Weights of a small text-conditioned image diffusion model: 64-pixel images.
Rows from block 11 of the denoiser of a small text-conditioned image diffusion model, named by matrix and row number. Rows with one number within an expert belong to one neuron, the router's apart. Each number is 128 + 24 x the weight over its row's rms, rounded and kept within 0 to 255. All counts start at 0. Numbers have three digits each. After the name is the row's rms in percent of the matrix's.
Before each expert's rows are labels from the 100 images, of 14976 (inputs lightly noised), where the router gives the expert most weight on average: "patch colour" is the nearest of a few named colours to the mean colour under the peak. Only what is clearly more common there than usual is listed. The data: photos with spoken descriptions (Open Images, Localized Narratives).
# router: router (model.blocks.11.mlp.router.weight, 16x128, trained with AdamW), inputs 0-63
# up: expert up (model.blocks.11.mlp.up, 16x128x128), inputs 0-63
# down: expert down (model.blocks.11.mlp.down, 16x128x128, transposed), outputs 0-63

# expert 15
patch colour: pink; orange
router.15 128:076122109113131151116103131121088158099149132124131157095131134121109124125109128070130145129099112130128073102142144139139110130126129157156082104143140149151154137140192147096149169132148113
up.0 100:117147121160128157062135107141105177144155128145120146130167106089124145148122075107094165137116112146128128117141160121108113113108152107123118141106190158151128150149143112096153133189148142
down.0 099:143143123146143166121097131123139129156144187116143149159123083098115118139140118091162102130156103123142133174149110142114141129141126131118119122115074094131107090089142120135113104142134122
up.1 114:141097125108095141141114127143115135079124157120156103138166120112098158134116096140138147140124156130134137151139104113141149162126086095133113118100153141112116110117084121179114155124126115
down.1 110:107135105101105112128165135149115139162121178120087147058126133133103138129112165100153157138119162161074123125105137086117132135137132125107117147179100115123110137149174135132154108094140146
up.2 097:085055100078126129147130130152114125143144139126141114162120159115116076088127133159111147117131145067198123166164181149144113160129117143074138144170155105097108159177135120127131117116103131
down.2 096:182081133070118141104132134168130132125123140139120111118148136125140073131092132146118099124141155181069158152176095077162105163154138140168132144096130117100187155107147133138125092104147116

# expert 6
patch colour: white
router.6 089:112145130173150130145092103100074108095140151121104142128131137109102178139098140122141135129113090096117124150119122161147176099130101126108174099123114146119142186115129116120116121115139151
up.0 081:178143077149137178125173117112117113106167121153098130108126142134102135153079117117145117160143107101141090107150083139120140157163095133176115111099145097169114135111152128130111150149124141
down.0 096:130192145121138129119153110142086115124144138119093134103121129129132171097120121121129098205134103143161158124149146119106126096120153105130188083145101136155143113126116107137125135124141120
up.1 103:126118148080159119126146106133120113128149164130128162134131148138151118115129062119134127155108155154134125129126110137144122130122152104116125138116146166179146124091167106137152215135137112
down.1 115:152161124155101108103120120053094135127119099125128142171133140132154159130127127173118104118097161129149121121097122120123116125110127137124132159113112176131112112122093152113097118122144149
up.2 104:131095122091105145138151135130102132130102092142158140147148161101112096111160128121109087125141155117141120106138147140144122176127047111110093123139169141134153122149095173139135104146150128
down.2 101:060077124136125121130135152142122135120091117120127149131142139114091165113134125066110114121128058112112120124117105153134115164138169137123117128123113171155128099132154109154143121124108075

# expert 5
patch colour: pink; white
router.5 083:183113117129135121138133110111100118112138141122072130158104128122126145099119124159151135143106135140141180122131130126148144132123127130128148153094174099104129166119091114124113091135145117
up.0 139:115107129136126092120112112077131120135144166141120126146109133107070163114084114112115144132091134158172097144130134133143139171144158120119094149142160168104147126142157137129141100158154104
down.0 093:191132155084148121138105150124114104110109134141117154131104120105175148090139121123140084102130152115122151139194097145143100118128139112185108164100101146105132134154126129116112115105161096
up.1 078:108126135127113116082131141166119143133105156114087117146118124099133119127124107094108142140102117162106156141131120109141137110102106111086160121112184121138144156101118081143118142139142091
down.1 089:100158083116139164166139153131092088119124108097069125122137114130159150136133107104119162156100126154153086102099089103144133161093139156098122146122118114136113133122136119150150139133151147
up.2 087:089150109098140141091177140089129121165148149148085173096106134128142162108107152051152132151091087140145087095128115080120110099121125119122160099149114089141109131103140132121130167103137163
down.2 090:129136144121087091161146132124053110117136128145109177143085125120118185104136125112151117149091080093120144115177132093128145127148145144123122121171140102137161130097103103152093110167131104

# expert 8
patch colour: grey
router.8 073:108143098148156105128155104169130117142104148150133125144143152152128159139172128165108118121126131111149166115174133136149112125136108099098122137104112089110091134083082098115106094106125119
up.0 087:106136130127125082153123122146124131112119131159106099114101174129135134159160164096145090155120152126134163149096127122130137143113124134153147127107171169106203144116137145130089148141157157
down.0 093:139126124122150083121085130092143127114138133115132153143165159141146170148134122153097130143118132140096159114118131139127130147149123117097186132115135091131097161170074132118107158155142123
up.1 096:089148133143129155115136168137122144120121117145166117128120090121144148113077097131135121172092098140125153144163134103157088137149162109152147140117125060108114100101103142131157154128124123
down.1 093:166139099128099139121109112120158142126119143130146128143145129126156113144088135104125126130145115126118077118116122119129097161117117138139062098112159192045139092141152139125148122168121124
up.2 098:109111107127139133118125137136146096129161108137143149138195097150161102143104085144149153196105061139089112132138124129109133134124110191085131106134148148148121131142107094112080096134105132
down.2 093:162151092139115099126138125157106098136134132103144142103135127146118124125123143098116121160135169106160126132108097126104128146136126133135091103128185130133116097111137161135164094109144078

# expert 13
patch colour: grey
router.13 110:135107141118107126130122130130108118134181104095142110127155136114105086084131129138121131100186162092122146119132122128101125120114118168155124111142183141097138148131128126135103083124099183
up.0 090:104112126114130158122160144094143145126113134154082117137138103138147127110189106155112128104122089124184124120124121159155140157130118129135148107156115129111120123138133121136135117115142114
down.0 102:101141111120156111118158126177145104117149108130129181129130131156119152145088115122124167084103104191157149171120114130142154085120148141157157147152114115091158125161152127136152181112152140
up.1 086:109121117152108127121115135098132154151128113098150135135138122104138151183098126105186172131088110144057127135096099119096142071113126142125146122128149132126159107178168145135152136122175128
down.1 094:137117151169137127115153134153090138157103133116091134167109112115106142114138119111154118105101138171103121139115135092102104093171138131113156167123152105184096130127127118135124148109137145
up.2 100:155120161129154113122182133141167181177117125097141151135118133170154139141146105129134129167143172096114111080146141120112083127118140109125112162131119116148117094151155150099117137144101080
down.2 097:137069129150129124138173128169153172138137119101158110126132123133133126135121082181108133107099104131094077074129109122089129113150135149124165102154165127158131143120126067141154131118093131

# expert 12
patch colour: brown
router.12 133:127161127093173144131146115148130149125175119138153115156105146112128147122111130121106107169114134129094079120131116114139097145124149097171099170122169104141133118119174106130090142110126113
up.0 100:107122125080129112140162143120105128141141145096088148149112093121128098107157128088118170088121147125120113146106154150097174166092105158166110105107146131053149148172153117131122107143124138
down.0 104:128123149124107102147123138149174119115146135166121080109147113122122138128145120084134101131128062093148126123139112112174146156134115116071134129141170139103157138093164118126163117110138137
up.1 090:102111169136128087110171135120163128144082103102135091097073128106109140116109145083130107113118120169132152145085099121092111131146149125102115149134129119107128150129093112128127110179112162
down.1 099:148087092132147122124114117135176132135100176130177130147134134136115097129129148128120143125121108106125132145116101126128088103166100166135153109130151159142180115080140129114109126157118133
up.2 102:097107151140119113117139122147127122115139191135159120133104172150126137137161130137120071122138130158133156139125145106148122118147073133124139133110154105125096139093155115125081134104138070
down.2 095:151097114167163100147119126144117132144086116097137083136126123124142142100161132101135160138124114128125093166132102082110134093133150108098071157122109179160140131160170104118140158127168127

# expert 2
patch colour: white
router.2 075:152152125144138144119139124109117171106105160115136159131158121151152161130123138135154174181144110093146123184170132155102147097089115136093151081116122139144103107089115156125120143104112129
up.0 103:158131131099097126139150148104110151112162117108133118146167122163133137154187147160103154106157136131151151133123113115076121118115142137150161143094102118153112137139116158137109168135129119
down.0 095:170122129140094126114124109122089154151089135119118126152127133097164148083172118127123138147096100199106115097141155122133151069124135129135079138128134139139110146119102134113123099130167121
up.1 113:133131117116158135140128152131133125104161145140079179129167100152109127128155121117181135123120116148133115147139155160109129122127146123162156162124120118148089117114125158170134141164103123
down.1 094:159118114101075127132125150135075098150097127115089098125109149122162113105114140118177160143158071135162161123127121117138113078167175126106089115099123129123126149094110128163137151077129131
up.2 100:131094147132099093134137139111124130154092173136132127146156151121096101157160126103126139112113172139133127107115113107132143136121123118104118130164140171104143143128169179101155092151139100
down.2 103:169119121149152135119111118145119110124148149103165111128138092087129094126118118162117188080124112133111177123133137127122106156131118145185145125100105063146152114159133088096140166103140127

# expert 0
patch colour: black
router.0 081:135128124156143121119138132174166165114109112120162113139128120122192140137147114119119095115145093098152163103133128110122102110148147092090114131114125097115092123097051080119123108129115105
up.0 095:098148113103138172150126151134139109098144145138141137091127107119097142120144112143130139109120089132157124127121134078144148153142156130121138146153121169146138096128104157126115153140161119
down.0 099:156138102146129131151132130153076121128177147155169116101146123127115181122130122132124099166146072099125117113131105140137091157151124106106121102123116120107132139205136061144129155098130112
up.1 090:146133139165147072148133121118137159100152135141082125112105131116150132136152129133113103147169116170145163135161097153127135083069092150114166117128150148128112149133172131091077098104123134
down.1 084:174101093111129162139102134111083100118142161134195102144144151141161158088150109115122203152116086153111133095136116140108099171124145123162092144119124077116157113124108133150147102152116080
up.2 093:152067086116160131169158128124144154135108091126176122121114151148109111130167108169102109133161131087155108089143142152092131113097115136101102118165123156146134100158121216153113143108133150
down.2 117:061073144108120131125149135151126136145113109145107158139136127132137112114135106080135105124140120162109129139143096129111137140132182116140105112124098099146113141158173098091135115128126144

# expert 11
patch colour: black
router.11 073:162095166135101079110128107146166112165099119155148107151126127152141116132161129123123108110127169154125158153071135109120090129116123096125212136130069110083119085180101126136087103115130115
up.0 103:114111169077040157088135165136137092158138127145141140144104085127127125122106097141120168135144111130129149126133118093085119119125160172110136143119100105101111138152147095080108141100149097
down.0 105:122162166161149146122089117126132117086188122095168128131113123141076142133160133127109164138109080092122103136170131132098143119103124143142114106129146112122176143168111127134130088122098123
up.1 063:097092141148150172144133134122089140124146137105159106148138150091079163108132134090127144137145101105106148116110115154137115119149132124154184105162118110125146143116089114132166105141128120
down.1 058:108138117173115115124135140112145108104099173138103116137169111128140126154126165118141150143150107136118121143137140150177097097093146127141131148144110077111163096085134087106171172117154126
up.2 099:151107161105072105128109124146109136162093103112126119103132107153130103094160149160095084142122158159150164143157107103130113130124134110104092130139131082145128120129120177129105175166106105
down.2 087:107131165117134086132133153130229126125107116118110153136103074134164108131157124097144136126147170129134152097176123130170125154147133133183158142128116142102146100128163077167136121154092123

# expert 4
patch colour: grey
router.4 130:088122112114106164144096124126151132126120133101120099122112150103131140124105162134114126133153100145110094101135116134155173142152139165174062150151127134158118137124181145132136132140122156
up.0 083:163110106089111145137086149173127136147138102149101140170146114142164125152096147084115125109133126096116069181102120099110107121138122137119112102132081129143107128130147132102152146135109112
down.0 091:129123134087121120106177130177121116128181136134111149082124133142138151098132115128130138127123139138139170148139130173136111122117122105116203147110183139164149148119166115139130149095105095
up.1 108:130135112112200095133140140116120156124143128170134142095127081127098139147125139098081111120163154094120120150127057140159127116125127156133132096136153120152124115138156066145139111136161138
down.1 106:093101136092114136115110122098121136123132177169083121090151160128131123127086123157079135151156143190109142143110125118145108169117154140099101147127162169126124164075137130160099138109141130
up.2 105:112128127137133113144165158100141157115135147098107151104095128153134109108113144150142139122148198165119129125133156143100115116119149176131132125095112132111115154170149126155072122097112126
down.2 102:108140135112091093176132159142096108159156121103084143119177121127123125131111103088139122159154120154126100137120100142145143152149138168126104131153168134141166158084120158152169104150098115