A small text-conditioned image diffusion model, trained from scratch: text encoder norm layernorm_no_bias, moe expert_choice.
Rows from block 6 of the denoiser of a small text-conditioned image diffusion model, named by matrix and row number. Rows with one number belong to one neuron. Each number is 50 + 15 x the weight over its row's rms, rounded and kept within 0 to 99. All counts start at 0.
After each neuron's rows are labels from the 100 images, of 14976 (inputs lightly noised), where the neuron reaches its highest value: "strongest on" is what is common among them. Only what is clearly more common there than usual is listed. The data: photos with spoken descriptions (Open Images, Localized Narratives).
# fc1: MLP up (model.blocks.6.mlp.fc1.weight, 512x128), inputs 0-127
# fc2: MLP down (model.blocks.6.mlp.fc2.weight, 128x512, transposed), outputs 0-127

fc1.269:60 48 54 93 55 76 34 36 41 88 47 72 50 41 44 28 59 45 36 48 65 57 06 44 91 57 52 48 27 52 59 50 45 57 81 32 44 60 25 38 60 41 38 48 63 55 51 58 22 38 34 63 77 38 61 45 95 52 49 56 61 46 56 48 61 42 52 54 57 42 49 47 47 51 61 30 52 54 66 61 67 60 32 58 62 68 33 65 33 62 54 28 19 46 60 42 47 56 55 51 46 55 34 59 51 62 59 38 59 68 28 39 58 46 62 47 62 30 67 70 63 55 20 46 44 29 28 65
fc2.269:17 48 78 63 39 83 38 48 54 45 58 49 65 57 31 55 55 55 56 53 52 59 20 72 26 51 55 43 63 36 64 59 41 46 77 25 32 59 53 50 44 41 76 49 48 58 43 42 69 57 49 82 52 51 32 56 23 71 48 50 45 60 56 47 42 66 61 60 75 76 50 51 68 84 45 20 67 44 38 42 82 51 86 68 48 74 93 77 56 60 46 33 51 52 47 70 39 37 55 39 61 54 35 43 41 52 53 41 60 39 30 60 54 59 74 60 45 64 58 57 51 66 80 62 45 60 39 42
strongest on: text has "red"

fc1.76:66 68 59 31 57 48 48 62 48 26 51 39 48 45 43 46 26 59 62 48 49 58 65 63 40 44 50 53 49 53 55 53 28 30 49 41 35 86 68 24 39 17 63 52 59 44 64 38 48 61 56 45 64 56 23 56 77 52 37 49 48 62 13 15 22 44 77 47 63 42 66 38 23 49 55 52 68 45 62 99 60 60 47 54 46 44 75 66 23 53 43 43 45 50 39 55 65 69 45 55 49 33 58 40 42 84 49 52 65 33 38 57 50 54 45 60 57 65 49 46 76 51 51 49 51 55 25 57
fc2.76:62 49 69 12 52 99 47 58 41 49 60 38 50 48 36 44 67 76 65 47 59 59 47 50 50 49 58 46 47 41 65 40 49 43 49 51 27 55 55 46 62 39 28 61 41 48 51 73 69 37 42 42 59 66 22 43 75 43 52 47 80 58 61 62 42 24 99 16 53 59 57 51 70 83 73 59 45 56 62 63 53 58 45 58 61 46 69 71 48 52 60 41 91 43 42 47 54 59 33 31 44 39 67 53 54 75 51 46 47 59 32 61 44 49 74 42 57 24 41 55 75 51 47 54 49 44 60 42
strongest on: text has "yellow"

fc1.489:12 44 41 39 56 49 31 41 50 55 69 50 52 38 52 40 39 27 47 38 59 54 28 41 42 56 44 35 47 25 62 54 44 69 30 34 49 43 40 66 27 19 45 48 52 83 53 32 57 36 44 55 58 47 57 22 03 56 39 61 56 49 35 59 51 20 63 15 57 61 46 46 59 32 64 53 57 57 37 72 36 47 46 42 67 32 45 70 47 43 41 63 46 49 35 49 28 68 66 54 61 45 41 31 54 65 51 36 31 79 35 36 66 41 65 72 50 58 48 99 45 23 51 43 33 35 53 51
fc2.489:60 13 70 56 59 60 45 59 44 52 93 43 45 48 36 51 63 70 52 54 50 44 55 53 55 57 49 56 43 30 51 33 50 43 47 61 46 45 56 61 59 89 41 54 46 43 55 76 49 56 58 12 44 38 42 45 85 50 47 48 67 38 51 56 64 39 69 64 33 58 56 54 43 42 54 52 83 57 55 53 72 56 49 47 58 58 74 58 67 30 55 50 53 51 48 48 44 40 28 38 43 66 47 59 29 88 38 61 56 55 54 71 43 56 87 46 59 57 52 00 50 49 55 54 52 45 96 55
strongest on: text has "red"

fc1.393:99 52 71 28 56 60 45 25 77 56 62 53 45 42 53 45 28 45 56 50 30 35 28 53 77 68 53 45 46 43 30 57 81 56 58 41 54 52 51 47 55 58 66 57 60 44 42 70 50 46 62 74 51 38 90 78 15 43 62 63 87 50 62 67 49 72 48 60 43 47 60 48 66 42 40 37 75 50 37 03 40 37 40 52 54 61 30 27 58 55 36 52 06 36 52 56 48 45 44 55 45 32 66 56 56 41 51 36 61 73 44 49 61 60 36 62 48 47 50 44 41 56 57 55 59 29 66 48
fc2.393:43 32 46 27 42 09 58 57 79 51 27 67 51 70 48 43 36 52 32 60 42 53 56 58 53 64 44 71 52 63 41 55 14 67 50 63 69 74 45 48 47 70 73 58 64 47 44 45 32 36 40 52 65 59 60 37 41 67 36 44 56 43 46 65 55 76 22 79 45 36 45 50 36 27 33 51 34 30 49 57 45 54 43 53 48 52 14 27 53 40 31 62 40 28 43 42 59 20 55 73 70 36 80 65 75 64 33 54 48 74 52 39 35 47 21 22 48 51 63 39 45 46 58 52 46 15 59 48
strongest on: text has "sky"

fc1.473:74 45 49 33 50 49 65 54 48 49 67 41 63 36 23 61 67 52 59 53 37 45 45 41 24 41 59 56 73 76 35 59 28 57 45 41 52 59 71 42 55 51 66 54 58 52 75 64 45 50 32 51 62 50 44 24 43 60 49 35 28 58 40 20 65 34 70 47 39 31 41 51 58 41 37 65 51 53 17 33 46 56 29 64 48 47 62 55 18 43 39 63 48 64 52 36 72 79 35 83 68 61 49 61 54 69 68 22 48 58 37 58 42 45 86 67 54 67 44 99 55 39 42 48 49 54 50 53
fc2.473:55 76 53 62 46 67 30 40 52 35 46 37 33 34 32 74 61 58 60 47 59 50 36 50 32 63 67 44 54 44 70 50 71 41 52 66 53 38 74 67 37 28 63 69 34 23 53 53 32 29 62 60 42 41 39 28 67 39 34 33 46 56 67 42 82 42 76 73 42 74 66 35 49 48 67 54 59 48 55 56 69 61 44 48 55 50 78 59 67 48 53 45 57 64 44 45 76 39 66 21 71 22 29 48 41 64 60 52 44 46 40 28 62 65 18 28 44 48 68 00 48 65 41 54 34 48 66 39
strongest on: text has "yellow"

fc1.233:52 53 46 35 42 75 34 24 67 75 47 39 36 66 75 43 47 67 61 55 26 43 19 39 31 32 47 51 46 67 76 36 52 53 40 43 56 48 41 66 53 52 26 36 49 68 67 52 20 47 54 38 68 45 55 34 69 38 33 67 39 57 75 49 26 64 48 59 29 49 72 63 74 67 76 44 48 47 47 76 38 45 40 51 49 39 48 39 46 33 39 48 28 53 48 69 57 52 10 50 81 45 39 57 30 79 52 42 51 72 69 50 63 46 86 51 49 27 48 70 30 55 29 44 66 30 37 52
fc2.233:39 45 46 50 33 39 38 91 59 54 47 41 51 33 67 55 53 50 56 44 44 69 56 48 64 58 49 51 49 66 74 58 42 66 40 18 57 23 49 47 48 28 38 57 34 53 41 92 15 66 61 55 38 75 54 55 12 51 53 64 59 46 44 42 70 87 51 50 63 15 50 44 26 60 53 59 54 45 56 51 44 41 31 50 59 59 58 62 60 44 36 65 73 52 41 52 11 37 33 46 50 48 60 70 23 87 47 35 46 39 46 66 53 67 16 74 63 50 36 38 51 38 43 56 45 28 58 51
strongest on: text has "person"

fc1.494:45 46 61 39 60 42 63 28 47 37 42 59 59 39 48 49 53 28 49 49 53 39 44 66 51 58 57 62 48 57 30 44 64 70 26 37 59 31 45 27 51 58 59 52 48 65 49 50 49 54 59 65 53 47 49 87 48 54 51 50 56 46 31 43 99 50 99 52 41 45 53 44 28 47 45 43 67 58 48 41 42 47 50 52 48 52 38 58 57 58 58 39 52 52 30 49 59 06 50 89 49 69 82 65 67 26 59 67 62 28 35 36 34 50 07 39 62 68 62 10 38 55 68 68 54 59 39 72
fc2.494:44 60 60 53 36 54 60 51 48 57 59 39 60 51 61 55 45 51 50 48 54 45 61 39 54 46 55 63 49 49 54 60 45 31 34 39 50 54 45 43 52 45 52 45 42 56 52 41 56 53 47 58 50 31 50 07 49 41 46 49 44 49 42 64 99 69 74 65 35 64 33 28 79 39 40 28 58 71 49 29 43 55 62 46 56 50 62 47 54 70 55 44 60 59 57 54 49 19 49 99 00 85 68 38 59 57 41 54 57 86 51 59 48 51 64 57 54 40 56 68 53 47 49 62 47 33 53 44
strongest on: text has "sky"

fc1.179:78 65 55 72 49 52 41 58 47 21 58 65 61 46 65 37 31 62 49 46 62 49 99 37 35 57 46 33 56 28 39 24 51 44 62 20 46 62 48 41 41 51 08 43 58 55 41 58 52 57 70 59 63 38 54 27 99 39 56 54 51 53 59 76 52 50 35 64 38 61 43 49 60 59 50 42 55 42 69 25 53 41 30 45 54 48 38 51 85 41 60 58 69 60 72 70 53 42 47 46 49 70 41 60 24 30 60 39 32 37 47 61 60 44 66 50 50 20 35 76 74 51 46 57 45 72 55 44
fc2.179:13 56 68 89 58 28 46 34 47 55 29 43 66 59 56 57 34 53 41 52 42 63 75 58 63 47 51 53 61 61 50 47 46 46 63 40 63 40 55 57 53 53 72 53 57 41 56 38 13 66 48 69 13 44 61 73 46 73 46 50 41 54 66 44 39 63 20 63 64 29 64 61 34 41 75 57 49 34 42 44 43 47 77 47 60 61 68 29 46 39 39 63 16 62 45 56 28 11 45 66 75 62 43 53 25 72 47 48 37 06 59 58 50 57 55 64 42 74 52 40 48 54 59 64 57 30 51 51
strongest on: text has "lights"